{
  "arch": "vit",
  "model": "image classifier",
  "dataset": "capsule endoscopy frames (Kvasir-Capsule)",
  "train_examples": 42238,
  "image_size": 40,
  "crop_scale_min": 0.5,
  "horizontal_flip": true,
  "translate": 0.06,
  "color_jitter": 0.2,
  "targets": ["finding"],
  "num_classes": 11,
  "norm": "layernorm",
  "norm_position": "pre",
  "activation": "geglu",
  "mlp_ratio": 4,
  "head_dim": 64,
  "fused_qkv": false,
  "bias": "all",
  "qk_norm": false,
  "layer_scale_init": 0.1,
  "parallel_block": false,
  "inner_norm": false,
  "moe": "top_k",
  "num_experts": 16,
  "moe_every": 2,
  "expert_mlp_ratio": 0.25,
  "experts_per_token": 2,
  "shared_expert": true,
  "patch_size": [4, 4],
  "conv_stem": false,
  "layers": 6,
  "width": 192,
  "positions": "learned",
  "pooling": "class_token",
  "label_smoothing": 0.1,
  "loss": "cross_entropy",
  "residual_init": "zero_last",
  "optimizer": "muon",
  "muon_scale": "original",
  "lr": 0.028,
  "momentum": 0.95,
  "nesterov": true,
  "orthogonalizer": "newton_schulz_5",
  "adamw_lr_other_params": 0.0011,
  "l1_shrink": 0.03,
  "cautious_weight_decay": true,
  "steps": 9000,
  "batch_size": 128,
  "epochs": 27.3,
  "lr_schedule": "cosine",
  "final_lr_fraction": 0.1,
  "warmup_steps": 450,
  "weight_decay": 0.03,
  "adamw_weight_decay_other_params": 0.05
}
Rows from block 3, named by matrix and row number. Rows with one number belong to one attention dimension. Each number is 200 + 20 x the weight over its row's rms, rounded and kept within 0 to 999. All counts start at 0. After the name is the row's rms in percent of the matrix's.
# q: attention query (model.blocks.3.attn.q.weight, 192x192), inputs 144-191
# k: attention key (model.blocks.3.attn.k.weight, 192x192), inputs 144-191
q.3,044,205,208,199,214,201,200,200,200,196,200,213,243,202,201,200,200,222,185,280,200,200,200,200,200,218,236,152,180,201,199,208,200,197,200,214,200,190,200,201,204,200,209,201,200,211,200,200,200
k.3,048,200,190,199,208,200,199,200,202,197,201,206,209,136,200,200,200,198,217,202,165,200,200,199,191,239,211,183,212,200,200,248,201,200,205,201,201,213,200,203,325,208,200,200,200,201,154,200,200
q.5,050,194,195,199,209,199,200,198,200,194,200,211,189,224,201,200,200,206,197,188,200,200,198,197,200,170,192,204,166,197,200,198,203,184,201,201,201,162,200,205,306,200,202,201,199,199,201,201,201
k.5,061,185,205,212,201,201,200,200,200,201,200,210,60,198,221,194,200,155,221,197,201,199,200,200,201,185,197,203,223,213,199,138,205,189,200,200,204,174,200,200,199,200,218,200,200,198,231,200,199
q.6,035,111,239,200,199,197,200,200,200,200,200,222,303,180,200,197,200,200,208,191,197,200,200,199,199,171,219,197,148,198,200,298,200,203,200,200,200,200,200,190,265,199,199,200,200,157,196,200,200
k.6,030,191,160,201,207,205,200,199,200,205,202,293,208,199,200,204,199,211,200,199,167,200,200,208,200,216,200,214,199,217,198,256,199,201,195,200,215,200,199,201,225,200,189,201,199,146,203,200,200
q.23,040,192,207,197,333,205,200,200,203,195,200,200,148,278,203,199,206,195,195,205,200,200,196,197,201,203,202,199,97,200,200,218,200,200,200,200,200,195,200,202,203,199,200,200,196,232,200,200,200
k.23,047,201,210,195,203,200,200,201,200,202,200,219,289,259,200,200,207,210,200,184,200,196,199,199,178,159,199,200,186,210,198,221,204,200,213,200,200,209,200,200,316,200,195,203,202,184,192,200,200
q.24,045,209,199,200,181,199,200,200,200,199,200,196,204,172,200,201,200,194,203,186,200,200,198,201,200,201,200,195,207,199,200,287,199,200,200,200,199,194,200,188,209,200,199,189,200,228,202,200,200
k.24,054,195,196,201,200,200,200,197,198,197,205,184,106,172,199,193,201,199,168,149,199,200,200,206,200,221,196,192,222,216,200,310,200,183,210,204,201,189,200,218,215,200,200,200,200,214,193,200,200
q.27,034,200,219,200,183,199,200,200,197,200,200,270,234,202,203,198,200,194,267,197,200,200,200,195,195,261,198,171,211,181,199,259,200,199,202,200,198,198,200,200,160,200,199,200,199,190,180,198,206
k.27,034,202,196,205,204,200,204,200,201,199,200,68,210,186,189,200,198,168,185,217,206,190,203,202,199,225,201,198,172,215,200,254,197,244,210,200,200,202,200,200,192,200,200,200,197,177,200,200,204
q.42,036,218,205,199,249,198,201,200,199,199,201,143,202,200,206,200,202,198,215,148,201,199,199,200,201,170,193,228,255,199,200,257,200,200,201,200,202,195,200,204,182,200,203,202,200,161,197,201,199
k.42,030,201,200,199,112,200,199,200,219,200,200,165,126,199,206,198,202,145,199,136,200,199,201,198,200,224,197,177,149,201,199,145,199,211,197,197,200,178,200,194,168,201,201,203,200,228,220,200,199
q.43,044,234,179,200,188,216,200,199,200,195,199,227,209,135,200,200,200,200,179,211,202,200,200,201,200,169,202,210,196,212,201,200,200,197,199,200,200,195,200,220,156,200,199,200,199,235,204,200,200
k.43,040,198,194,200,201,219,200,200,200,199,200,188,172,173,200,196,197,225,150,211,200,200,209,200,192,193,200,200,200,185,202,278,201,209,220,200,206,199,201,208,192,200,201,202,201,201,231,202,206
q.46,653,200,202,200,200,200,200,200,200,200,200,183,200,240,200,200,200,200,197,201,200,200,200,200,200,75,198,201,197,200,200,202,200,200,200,200,200,200,200,200,200,200,200,200,200,199,200,200,200
k.46,481,199,200,200,201,200,200,200,200,199,200,215,318,195,200,200,200,200,204,200,200,200,200,201,200,200,201,200,101,201,200,203,199,201,200,200,202,198,200,200,125,200,200,200,200,203,200,200,200
q.50,360,200,199,200,246,200,200,200,200,200,200,200,204,225,199,200,200,200,198,201,200,200,200,200,200,200,200,198,206,199,200,216,200,200,200,200,200,201,200,200,190,200,200,200,200,201,199,200,200
k.50,354,200,204,200,200,199,200,200,200,199,200,230,211,198,200,199,201,200,182,201,201,200,200,200,200,198,199,200,185,201,200,205,200,199,200,200,197,200,200,200,167,200,201,200,199,200,186,200,200
q.57,053,200,215,193,122,201,200,200,200,184,201,175,203,217,201,199,203,204,196,188,203,200,200,200,199,201,216,150,267,201,200,146,201,199,199,199,200,199,200,202,124,200,204,199,193,172,252,200,200
k.57,051,204,196,201,200,213,200,200,200,200,202,152,216,233,200,200,200,224,201,200,201,201,200,199,206,166,200,191,260,200,199,183,196,202,200,199,201,192,201,196,160,200,207,198,200,220,190,201,200
q.61,032,170,222,199,149,198,198,200,200,202,199,221,131,205,203,202,199,200,191,186,201,200,198,224,205,269,170,189,202,200,200,172,200,200,192,202,200,203,200,189,221,200,200,200,200,189,196,200,196
k.61,037,199,293,200,215,201,200,200,201,188,197,201,201,205,200,193,200,159,201,218,220,200,201,200,208,201,200,196,205,209,201,194,198,195,198,200,200,196,200,201,251,196,200,200,200,201,208,200,200
q.66,042,139,222,200,242,201,199,200,199,201,200,276,193,209,199,201,200,204,198,220,199,200,200,200,201,188,190,212,236,203,198,197,200,202,201,200,195,197,200,198,298,200,204,200,201,199,204,200,200
k.66,039,200,133,204,180,201,200,199,218,202,200,182,198,186,217,191,199,207,210,197,201,194,204,207,192,211,201,178,200,203,200,216,203,229,213,200,200,205,185,204,268,200,204,200,201,173,195,200,201
q.72,021,210,165,200,202,200,200,200,200,199,200,200,205,179,200,200,200,207,236,204,200,200,200,200,199,108,222,187,79,199,200,191,200,199,200,200,200,200,200,201,338,200,199,199,200,169,190,200,201
k.72,022,199,198,201,188,200,200,201,202,200,200,362,171,201,201,200,198,201,253,194,200,200,200,200,199,202,201,200,175,200,201,241,200,200,233,201,200,202,199,201,237,200,202,201,201,200,60,200,201
q.77,045,183,205,200,90,200,200,200,201,200,200,218,154,226,200,200,200,208,181,222,202,200,200,198,203,115,233,209,124,200,200,196,200,201,200,202,200,207,200,200,211,199,202,200,199,230,201,201,200
k.77,043,202,207,201,212,239,199,197,200,200,200,244,216,218,207,172,211,199,184,201,200,200,200,201,208,197,203,177,191,199,197,191,195,201,195,201,200,200,200,210,194,200,196,201,199,200,200,200,200
q.78,047,259,223,200,169,201,200,200,200,202,200,211,208,221,202,196,201,189,221,152,201,200,200,200,204,355,182,165,220,208,200,251,200,199,188,200,200,197,200,197,198,200,200,200,200,199,200,200,200
k.78,039,200,214,195,220,203,201,201,205,195,200,112,181,134,198,201,204,186,198,179,200,200,200,178,200,214,199,200,198,200,199,147,200,201,202,200,200,199,201,211,208,201,198,200,196,212,200,201,201
q.97,488,198,200,200,204,200,200,200,200,200,200,168,170,213,200,200,200,201,202,198,200,200,200,200,200,152,199,200,211,200,200,200,200,200,200,200,200,199,200,200,198,200,200,200,200,199,200,200,200
k.97,727,200,199,200,199,200,200,200,200,200,200,210,202,198,200,200,200,200,202,200,200,200,200,200,200,215,200,200,0,199,200,196,200,200,200,200,200,201,200,200,199,200,200,200,200,200,200,200,200
q.98,240,202,200,200,201,200,200,200,200,200,200,202,200,200,200,200,200,201,197,217,200,200,200,200,200,176,198,200,175,202,200,203,200,200,200,200,200,199,200,200,201,200,200,200,200,183,202,200,200
k.98,206,205,226,213,199,200,200,200,200,201,198,244,203,200,199,200,200,185,199,199,200,200,200,200,200,208,200,199,203,201,200,239,200,200,199,199,197,201,200,200,183,200,193,197,200,194,192,200,200
q.106,320,201,198,200,207,200,200,200,200,200,200,210,196,181,200,200,200,201,200,200,200,200,200,200,200,199,195,201,162,200,200,201,200,200,200,200,200,200,200,200,201,200,200,200,200,151,200,200,200
k.106,288,200,198,200,204,194,200,201,200,200,200,199,197,199,197,201,200,202,197,122,199,200,200,202,201,195,200,199,184,200,200,200,200,203,199,200,200,201,200,201,166,200,200,201,200,202,197,200,200
q.107,047,201,172,200,247,198,200,200,200,196,199,164,265,220,201,200,185,254,184,159,200,202,200,202,199,187,203,176,317,202,200,160,200,200,200,200,200,197,200,197,160,200,201,199,200,188,206,200,200
k.107,045,189,178,205,200,200,201,200,202,204,200,167,252,169,203,201,195,240,224,202,202,200,200,206,200,198,203,201,203,201,201,221,196,211,200,200,204,200,200,175,273,200,207,201,201,192,202,200,200
q.109,214,200,200,202,258,200,200,200,200,200,200,199,114,200,200,201,200,199,200,215,200,200,200,200,200,192,202,200,111,201,199,201,200,199,200,200,199,198,200,201,207,200,200,200,200,184,201,200,200
k.109,129,200,211,201,198,202,200,202,200,200,200,200,226,198,204,200,198,201,171,202,203,200,200,200,200,192,199,202,230,199,200,199,200,201,197,200,199,201,200,192,140,200,200,198,199,203,183,200,200
q.111,412,200,198,200,202,201,200,200,200,200,200,180,203,185,200,200,200,198,200,194,200,200,200,199,200,200,199,200,210,200,200,197,200,200,200,200,200,199,200,200,200,200,200,200,200,162,201,200,200
k.111,329,200,203,200,204,200,200,200,200,200,201,206,199,120,200,200,200,200,203,194,199,200,200,199,200,204,200,200,198,200,201,187,200,200,201,200,200,200,200,200,197,200,201,199,201,199,200,200,200
q.112,063,206,200,195,136,200,199,200,201,200,200,199,200,184,194,194,200,200,197,285,198,200,200,200,200,215,226,189,226,199,200,206,200,205,200,200,201,200,200,201,232,200,200,200,200,209,180,200,200
k.112,055,202,122,204,146,200,200,190,201,222,200,163,192,196,200,183,188,206,188,220,175,199,201,204,199,140,179,196,216,199,200,204,204,200,202,191,209,207,198,188,191,200,200,201,202,146,227,201,200
q.114,112,200,199,200,208,201,200,200,200,201,201,271,228,204,200,201,200,196,203,120,200,200,200,200,200,310,212,227,263,201,200,211,200,201,200,200,201,200,200,200,200,200,200,199,200,205,199,200,200
k.114,087,203,186,200,210,221,200,200,207,209,199,37,204,195,200,209,201,197,193,261,201,200,200,184,200,216,200,159,185,206,200,119,201,210,205,199,199,221,200,212,189,200,198,199,199,204,200,200,200
q.119,043,199,188,202,100,200,200,200,201,200,199,190,199,182,200,200,199,201,198,241,196,200,202,202,190,244,134,202,202,200,202,198,199,200,199,200,202,201,200,201,270,200,200,202,200,200,200,200,201
k.119,034,200,200,194,200,202,200,200,153,199,201,175,182,200,198,200,200,148,244,201,199,199,200,200,197,218,175,200,204,194,197,186,200,177,204,200,200,185,202,200,174,200,205,201,201,173,230,200,200
q.135,268,200,196,200,261,202,200,200,200,200,200,200,185,200,200,200,200,200,202,195,200,200,200,200,200,200,200,198,170,199,200,200,200,200,200,200,201,200,200,200,204,200,200,199,200,200,197,200,200
k.135,249,202,196,200,200,201,200,200,200,199,199,207,251,152,200,198,199,201,271,237,200,200,203,200,200,193,203,200,188,200,200,230,200,203,200,198,201,198,200,200,220,200,200,200,201,197,205,200,200
q.141,009,200,199,199,197,200,199,200,200,198,201,203,194,201,201,201,199,200,200,199,201,199,199,200,201,308,203,294,264,200,200,138,198,199,200,200,200,200,200,199,201,201,200,199,200,205,199,200,200
k.141,007,200,202,199,203,198,202,201,199,199,199,235,199,196,202,200,197,201,203,200,199,200,199,199,200,201,181,202,341,200,201,207,198,198,201,203,200,201,203,202,175,201,200,201,201,199,201,198,199
q.143,020,219,200,199,217,196,200,200,200,200,199,200,207,194,199,201,199,198,199,184,199,200,200,201,198,164,200,195,167,199,199,206,201,201,200,200,199,201,200,200,167,200,201,200,200,145,200,200,201
k.143,012,198,162,199,216,210,201,200,201,195,197,142,200,253,198,199,208,237,196,209,200,200,199,201,201,181,222,200,17,199,201,186,200,200,202,198,200,210,200,208,224,199,200,200,198,194,239,200,199
q.147,038,212,209,201,232,193,200,201,200,195,200,202,193,211,197,200,201,200,136,303,197,201,200,217,201,140,205,135,208,195,201,215,200,201,200,204,201,200,201,203,247,200,203,200,200,233,152,201,200
k.147,029,185,200,199,204,210,201,200,210,200,201,187,203,173,200,207,217,200,205,200,209,200,200,200,200,292,204,201,146,199,200,186,200,165,201,200,200,208,201,203,220,201,197,210,200,214,200,200,200
q.148,245,194,200,200,162,200,200,200,200,200,200,190,200,201,200,200,200,203,210,11,200,200,200,200,200,217,200,183,205,200,200,198,200,200,200,200,200,200,200,203,202,200,200,200,200,185,205,200,200
k.148,202,200,194,200,221,200,200,200,200,201,200,183,199,124,200,200,198,200,185,196,200,200,200,200,200,211,199,199,141,200,200,73,200,201,202,200,201,206,200,195,256,200,199,200,200,200,198,200,200
q.155,070,206,194,199,210,200,200,200,200,197,200,193,193,166,192,200,200,200,144,200,198,200,200,200,199,170,192,190,196,196,200,234,200,201,201,200,199,206,201,202,167,201,199,201,200,197,201,201,200
k.155,087,201,210,200,221,196,199,193,200,200,199,208,199,204,200,196,199,200,161,195,180,205,203,210,199,150,200,204,212,206,199,224,200,203,198,198,199,186,200,196,131,199,195,195,199,234,199,200,201
q.157,040,197,238,200,223,190,200,201,204,199,200,206,202,190,200,200,199,200,206,184,209,200,200,196,201,215,163,247,195,202,203,219,199,186,186,200,193,196,201,190,155,200,201,200,195,262,201,200,200
k.157,050,201,200,200,231,200,200,200,197,201,200,196,191,217,200,199,200,201,188,200,200,200,202,177,201,162,203,196,133,209,200,215,200,210,201,200,200,191,200,199,149,200,217,200,200,217,200,200,201
q.159,033,196,206,201,168,197,200,200,197,207,200,164,225,153,201,203,199,194,167,245,203,200,200,195,200,209,205,233,189,201,196,183,199,200,199,200,199,200,200,199,206,200,194,246,200,175,213,198,200
k.159,027,233,200,201,185,205,206,200,200,201,199,130,140,123,200,200,199,200,201,210,201,200,201,200,200,220,196,203,262,202,200,205,200,182,176,200,200,233,199,245,195,199,199,211,200,199,202,199,200
q.167,037,200,223,203,198,194,200,199,199,201,200,183,194,201,203,198,207,193,125,170,200,200,200,200,205,243,211,191,115,201,200,274,200,200,201,200,201,167,201,200,201,200,209,201,200,260,201,202,200
k.167,045,200,200,200,238,211,196,200,200,199,200,220,176,206,191,188,200,204,182,227,200,200,201,200,200,302,200,200,193,200,201,170,200,196,203,200,202,201,200,201,185,199,193,201,200,200,166,200,198
q.178,055,207,203,200,201,202,201,200,197,191,200,234,211,171,200,203,200,202,195,393,200,200,200,207,197,184,182,192,196,207,200,220,200,198,199,201,200,199,200,200,250,201,197,190,199,172,198,197,203
k.178,050,200,191,198,218,198,196,200,194,201,203,205,200,246,202,204,221,191,196,210,200,200,200,211,200,220,198,200,201,190,198,338,200,200,198,201,200,161,200,177,214,200,201,200,200,200,200,200,200
q.179,704,200,200,200,201,200,200,200,200,200,200,201,202,198,200,200,200,199,199,199,200,200,200,200,200,209,201,200,190,200,200,203,200,200,200,200,200,200,200,200,194,200,200,200,200,198,200,200,200
k.179,744,200,200,200,202,200,200,200,200,200,200,200,200,223,200,200,200,198,200,200,200,200,200,200,200,194,200,200,168,198,201,231,200,200,200,200,201,201,200,200,200,200,200,200,200,204,198,200,200
q.181,072,200,191,198,197,198,200,200,200,200,200,251,199,147,200,200,200,201,211,218,200,200,200,200,200,200,201,193,273,195,200,171,200,199,202,200,199,203,200,200,214,200,203,200,200,200,198,200,200
k.181,077,200,211,207,161,200,203,200,212,197,198,147,189,235,200,196,193,194,228,188,203,202,195,198,199,172,200,203,217,203,200,202,195,217,194,200,201,192,207,200,205,201,220,200,202,196,212,201,201
q.188,244,200,205,200,203,199,200,200,200,200,200,168,192,202,201,200,200,200,199,195,200,200,200,200,201,172,200,200,251,200,200,209,199,200,200,200,200,200,200,200,206,200,201,200,200,218,203,200,200
k.188,258,200,199,199,242,198,200,200,200,200,200,202,190,222,198,200,200,202,189,201,198,200,200,200,200,115,197,200,307,200,200,248,201,200,200,200,197,200,200,200,202,200,201,200,198,198,200,200,200