Rows from block 2, named by matrix and row number. Rows with one number belong to one attention dimension. Each number is 128 + 32 x the weight over its row's rms, rounded and kept within 0 to 255. All counts start at 0. Numbers have three digits each. After the name is the row's rms in percent of the matrix's.
# v: attention value (model.blocks.2.attn.v.weight, 192x192), inputs 96-191
# proj: attention output (model.blocks.2.attn.proj.weight, 192x192, transposed), outputs 96-191
v.8 244:128131128112128108143128127127128128128128129128123128123144128127128128128128128071128124128134129128127128128059128110128128128127127129128128129128128133127128128128125127255240137128128128129128127128128128128129128130127147128128114127128128127128127128128116128128127128132086128128
proj.8 196:144205128129128128127128128129128128128128128119128128133128126128128128128128128127128128128132128125128128128128114176128128128128126128128128128128128128128128128128128128000195128121127128128128128128129128129128178225128128128128142127128127128128128123000108127128128128128246128128
v.13 503:128129128124128124115128128132128128128128128128128128126250128128128128127128129126128128128130128128128129128118128125128126128128128128128128129128128128128128128128128128135068128128128128131128124128128128128128128130128255129128095128128128128128128128128124128128128128128129128128
proj.13 413:135130128127128128191128128128128128128128128127128128086128128128128128128128128128128128128128128128128128128128127255128128128128128128128128128128128128128128128128128128119255128129128128128128128128128128128128135221128128128128128128128128128128128128053115128128128128128122128128
v.21 187:128198125097128138129128128102128128128134127130138128124130128128136128128128128128128126127122127129131133127123135229128128129128132128128128120128128128129128126128128127128142127128128128130127128128128128130128255124112144129128115128128126126128132128125144128128124128126114128128
proj.21 251:149126128116128128147128128132128128128128128122128128255128128128128128128128128000128128128125128127129128128128127132128128128128103128128128128128128128127128128126128128147125128125128128128128128128128128128128125121128128128128129128128128128128128127120123128128128128128129128128
v.31 509:128129128129128169000128128128128128128128128128125128129151128128128128128128128091128127128127128128128128128127128255128128128128128128128128128128128098128128127128128128126127126128128128129128133128128128128128168128128000128128148128128128128128128128128124128128127128127128128128
proj.31 404:128122128133128128195128128130128128128128128128128128126128128128128128128128128123128128128128128129128128128128127000128128128128124128128128128128127128128128128128128128087139128122128128128128128128128128128128000097128128128128129128128128128128128128131119128128128128128133128128
v.39 029:126128128192128129105128132135125129127167130126135132060238123127128127123106129102129129126163126128158103128131128080128110132131137121126127076128128125134128129128129130152122116128128128138119126128128129132128127129143131159127077131128128129139130124127000127118127128088114128128
proj.39 031:255127127116128128079096128100128133128128128146128129101127185129128124128128127104128127130116128127018128127128241121128130128132081128127129128128131128131128127130128128106095131130141130128128127129050128125128165064128127129127224129128134129128128141082002137128129128128125129128
v.41 517:128126128000128129121128128126128128128129128128130128127130128128129128128129128127128128128131128128128128128124130130128128128128128128129128128129128126127128128128128128133129129128128128128128128128128128130128095129127124128128126128128128128128128128128144128128128128130131128128
proj.41 460:131255128120128128255128128128128128128128128128128128128128128128128128128128128128128128128129128127128128128128136108128128128128128128128128128128128128128128128128128128191197128126128128128128128128127128128128255255128128128128128128128128128128128127128117128128128128128120128128
v.64 027:126158115128128177143129125128129129128106128129205111066127127150131130127125131126130109127126127128136212129134157020129141145129096127118131143140124146131127118128127128254129088130126130136111037130128128128127104078117141127127124128099128127123127126127111127155171128133125127128
proj.64 023:092073127079128128188134129120129128128127128111127128108130130128128158128127128038128129127098128126107128125128166000123129129125123130125128128128123127116129124121124128112147128155132128129128128126217127120128114171128127128127113139129124128126128152197255128129128127127123117129
v.66 378:125130127118128120129128128128128128128132127128103128242124128128128128127127129127128128128160128128128135128111128128128128127128128128128128128129128121128128129128128128167255121128128128133126130128128128128128137127128000129128221128128128128128130128128130128127128128131128128128
proj.66 466:131129128123128128041128128129128128128128128129128128024128129128128128128128128129128128128127128128129128128128130139128128128128125128128128128128128128128128128128128128068000128128128128128128128128128128128128128255128128128128129129128129128128128128081128128128128128128120128128
v.76 304:128128129125128127105128128123128128128130128128117128113137128134128128128128128129128131128196128128128129128128000130128126128128128128127129138125128135128128128128128129000130106128129128128128113128128128128128112128125129117128134128128130128128128128128128128128128128127133128128
proj.76 275:019135128128128128000128128128128128128128128126128128118128129128128128128128128128128128128127128127129128128128255152128128128128128128128128128128129128128128128128128128255151128128128128128128128128128128128128240160128128128128127128128128128128128128101119128128128128128127128128
v.78 070:122129127129127156051128127141129128129115127127129116137024123110122129129128128123128111128252129129127128133115127153132120137150126129146128149128130197128129123128118118051125103123128128129108128128130128127127246126130132131129130128128128128128124122128000128125125125131143128131
proj.78 055:199255128070128128040128128100128123128128128146128128015127128128128127128128128092128129128131128129134128128128128001128128127127127128128128128128127128128128128122128128198240128167128128131128128127151128120128000136128128128128115103128080128128128127197067123128128128128000122128
v.86 035:129127128121127068134128129088127128129126140128107129126146128121128128130128125132106131126250128128128082127192116135133113067129118127128128154085127239128128128198129127133080072128127129145139085128128128126128146115158255118135170128128132125128137129128042128138124128156133129127
proj.86 033:185215128200128128105122128128128128128128128236128128157128136128128128128128128188128128128130127124119128126128093138135127127124119128127128128128119128118128135127129128064130128134130131128128128130127128130128000086128128127128114128128126128126128126102099110128128128128014134128
v.106 027:130126127126128152143126138122123128168127129126093128130187128115127127131115094148128120121132129128127050150165160255128127113126169116169129025139133000184129111127113127111058133129128129106123129128128124148129195159140104193129092128128128128124116121128123128126099126174105128126
proj.106 019:142126128178128128108126128111127133128128129046128127130125131127127129129129128133128129127076128108157128127128000106125131129136000129126128128128130128121128129135129128132123128072128129128128127127150129127128061130127128128128178128127113129127128129173143126128136129128100114128
v.109 268:127126127123128255137128128123128128131129128128141128128176128129129128128128127124128128128121129128128125127118129158128124129127128127125128128128127130128128128129129127124122114128128128000128129128128128130128120127126048128130128128128128128128134128128132128025128128129128128128
proj.109 286:177255128132128128132128128128128128128128128126128128171128127128128128128128128129128128128129128128128128128128121125128128128128128128128128128128128128128128128128128128207207128128128128128128128128128128129128205136128128128128128128128128128128128128120129128128128128128137128128
v.122 315:128133129092128044255128128062128128128131128128134128135133128128128128127128128128128129128132128128128128128131129115129128128128127128119128128123132142126128128128128128132122134128128128128128128128128128128128133126132127128128136127128128128128128128127130128131128128133247128128
proj.122 393:127000128134128128000128128128128128128128128128128128131128128128128128128128128128128128128130128128128128128128131255128128128128128128128128128128128128128128128128128128115069128128128128128128128128129128128128159112128128128128126128128128128128128128122077128128128128128085128128
v.129 028:125120128180130078136128140106107124127123132129099128126069136127132127131140128146111131075255130128120122108129146194128131121126133126146133142141116203122127127129120128043085070128120129080133187128127120130121096113155000124144255129128127128128222138132122128116123126113102129125
proj.129 025:127209129005128128077135129122129123128128129126128128255152128128128151128128128127128129128077129123179128129128255179156128134112233129128128128129128128122127127127128128139164128224129128129128128128139129121129000150128128128129084080129077128129128136053175099128128128128053132128
v.136 418:127128128255128131131128129000128128128140128125135128131071128127128128129127128098128128128117128128127128128126128121128128128128129128120128128128128128128128130128128128112129124128128128132128127128128128128128127128127145128128124128128128128128129128128134128127128128125128128128
proj.136 333:128159128139128128160128128128128128128128128125128128123128128128128128128128128129128128128128128128125128128128123108128128128129128128128128128128128128128128128128128128148255128128128128128128128128128128128128122118128128128128128128128128128128128128133133128128128128128148127128
v.140 418:128135127158128128140128128121128128128128128127114128145004128127128128128128128255128128127122128128128134128124129140128126129128128128129128127132128128128128128128128128129127172128128128122126128128128128128128052128132128128128237128128128128128128128128130128127128128130128128128
proj.140 508:126193128128128128125128128128128128128128128128128128140128129128128128128128128128128128128129128127127128128128134123128128128128128128128128128128128128128128128128128128143143128128128128128128128128128128128128183132128128128128128128128128128128128128126113128128128128128134128128
v.143 029:115162109136128095000127128174127128131116099126127124137081130128134181132143126077130119107105110130137155128112122000134125203114129128134128144149127132127128138104151128140178132129128129145123115131128128128128076130098139095118025129124124126131155128130088127128131130129117123127
proj.143 032:154132128162127128118139128127128126128128128125128127000128125128128128128128128098128129128131129130120128129129255084129127130118115128128127128128125128116128127128128128100126128124128127138128127129127128117128131223128128127128107128128133128129128135082118129128127128128231138128
v.144 028:132174128255129130121128130097126129131131130123095130035133129129130129123126128116145144128106126128147130068190136118139143125132131127125130134141143219131127129128193128128086092134129127066098059128127127130130125125147157130131000128129118122126114128127118127122120148059155128127
proj.144 021:147072128116128129000130127119127128128127128202128128121126127128128113129128129123128129126207129148050128128128143084109128127096152129128128127127122127119128128127129127000166128130130126128127129121122128126128000175127128127128125127129155128129127124198168129128127128127255129128
v.145 007:126131129088127130255128128127131126123131130130174130129079122128129133125127129132130128131063127129130129130127126130124127127132133129130126127127127075130128124128120128135132125126123133131127248128127126127129138127127136129128199127127126127126125130125098125134127130171127128128
proj.145 007:002155128114127128182056126126128130130128130134129130232126129127128129130126128142130126131158127113125128127128078233124130126128128129128128129129131128127129129132126127186128129127129131126127128127129127131130090117130126128128074125128127130130129129191255126126130130127079091129
v.148 029:096177126081130122000128145111102128137124115126180129132173128106139124132186128215127098107134128128129129127094148169128149135125139128110127130129121064128128131120172132089255165129129115099152205129128127129127105133121088141126132129128123130145143135129175128120128121177128126124
proj.148 022:239084128107127128061132128136127132128128128129128127105129126129128128128128128071128129126140133013110127119128208091123139142080164127130127128128135127118127164129128127125124127124111128129127128125177128151128153066128128128129160129120124128132127129068101118129144128128218131128
v.150 030:126115129080130080072128127168129128128120107129132122160128127091128127132134125101128123132165122128113146151061128069094230128139133132129113127143103095130127133129119124186178095127126129221136151130128135123123102181135077158103247169134129128127084128131164132130128107065176128166
proj.150 020:052011133135130128112132129136128132127128129231128128212123098127128123129128127111128129128117129128120129127127106148142129127123175128128128128128138127135126129130130128193127128115126124127128128127130127133128019000128129127128134127128128129129128138010080127128131128128208136128
v.153 031:094146138067128157130128120133132129128137123127255127084160108132127129136121129065128124182145127128133139128126105131130128146129124128128127134116130000125129128126135132125156255126128128152133223127127128128128060130127146093128083128129134131134165129129091127130136128255110128128
proj.153 021:255111127192105128198130128111129129127127128249128129163129125129129133128127129169129127129127128110083129127128130070127128136105089128128127127128129128114129129144128128180021128100124129128128128130128128131128255155127129127127047119128133128129128118100133127128129128127150128128
v.162 025:129117127134123132177128128132129129125117105122109128106052130131123134125128129213128130123108118129129109124141096200145104139126109127127127166126132096131127130129184128068255172128127128078155132128128128120128029096134000068128133129131128128134148128113167128129134129089109129126
proj.162 016:144160128243126128151164128129128126128127128042129127207129113128127128128127127239129128129141127063255127132128066077127128129130130127129127128127126128130127128145129127153084127195128112128128129115128129126127239141128128128129122106129118128128129127120198128129128128129106130129
v.176 028:171066131079121099123129121161144127128111123128094121212103159131128132138123127154121166028152136127123133135122123135129070140118127129125131178136126240135128129128126123126205083121128127129107116128127128123125058090113171118160130132128131128118130130130115129102130129117233129129
proj.176 027:039193130145128128244127127157128124128128128137128126111113226127128128127128128144129130128192126133166128128128255175131128129133138127129128128129127128134128129106128128122088128126120129128128128137134128132129041021128128128128122126128124128126128084255124127128128128128124126128
v.177 399:128132128092128064224128128128128128128128129128125128131117128129128128128128128129128127127135128128128126128139127000128129125128128128128128126127128132127128126128128128121132131128128128127128132128128128129128136128128255129128132128128128128128127128128127128129127128129128128128
proj.177 303:132125128123128128132128128128128128128128128119128128106128131128128128128128128132128128128128128128128128128128122128128128128128128128128128128128128128128128128128128128044000128128128128128128128128128128128128091122128128128128128128128128128128128128120125128128128128128144128128
v.180 024:084107114127141135000127131162128127134127129130080128157037129164128128128169127124131130128064128130143134126127174115128150126115128129128104031133130116121128157123149128132133139141130129141126113134128127128128077159098131140127125143094127197128122127128254127122159128133124127128
proj.180 022:007118127162127128131129128122127128129129128073128129146124097128128143128128128110128129128129127125127128129128231101132128128133229128128127128128124129120128129128126128141161128117129128128128128136140128131128134255129128128128123127129128129129129126043144113128128128128255127128
v.181 340:128128128134128127124128128128128128128126130126145128255000128128128128128126128132128126128124129128127121128130128094128128128128126128127129127125128116128128128129128127127128128128128128128131126128127128127128255135128126125128124128128128128128128128128011128128128128127129128128
proj.181 522:131109128128128128218128128128128128128128128128128128000128128128128128128128128128128128128128128130128128128128127133128128128128128128128128128128128128128128128128128128115103128129128128128128128128128128128128131079128128128128128128128128128128128128128121128128128128128127128128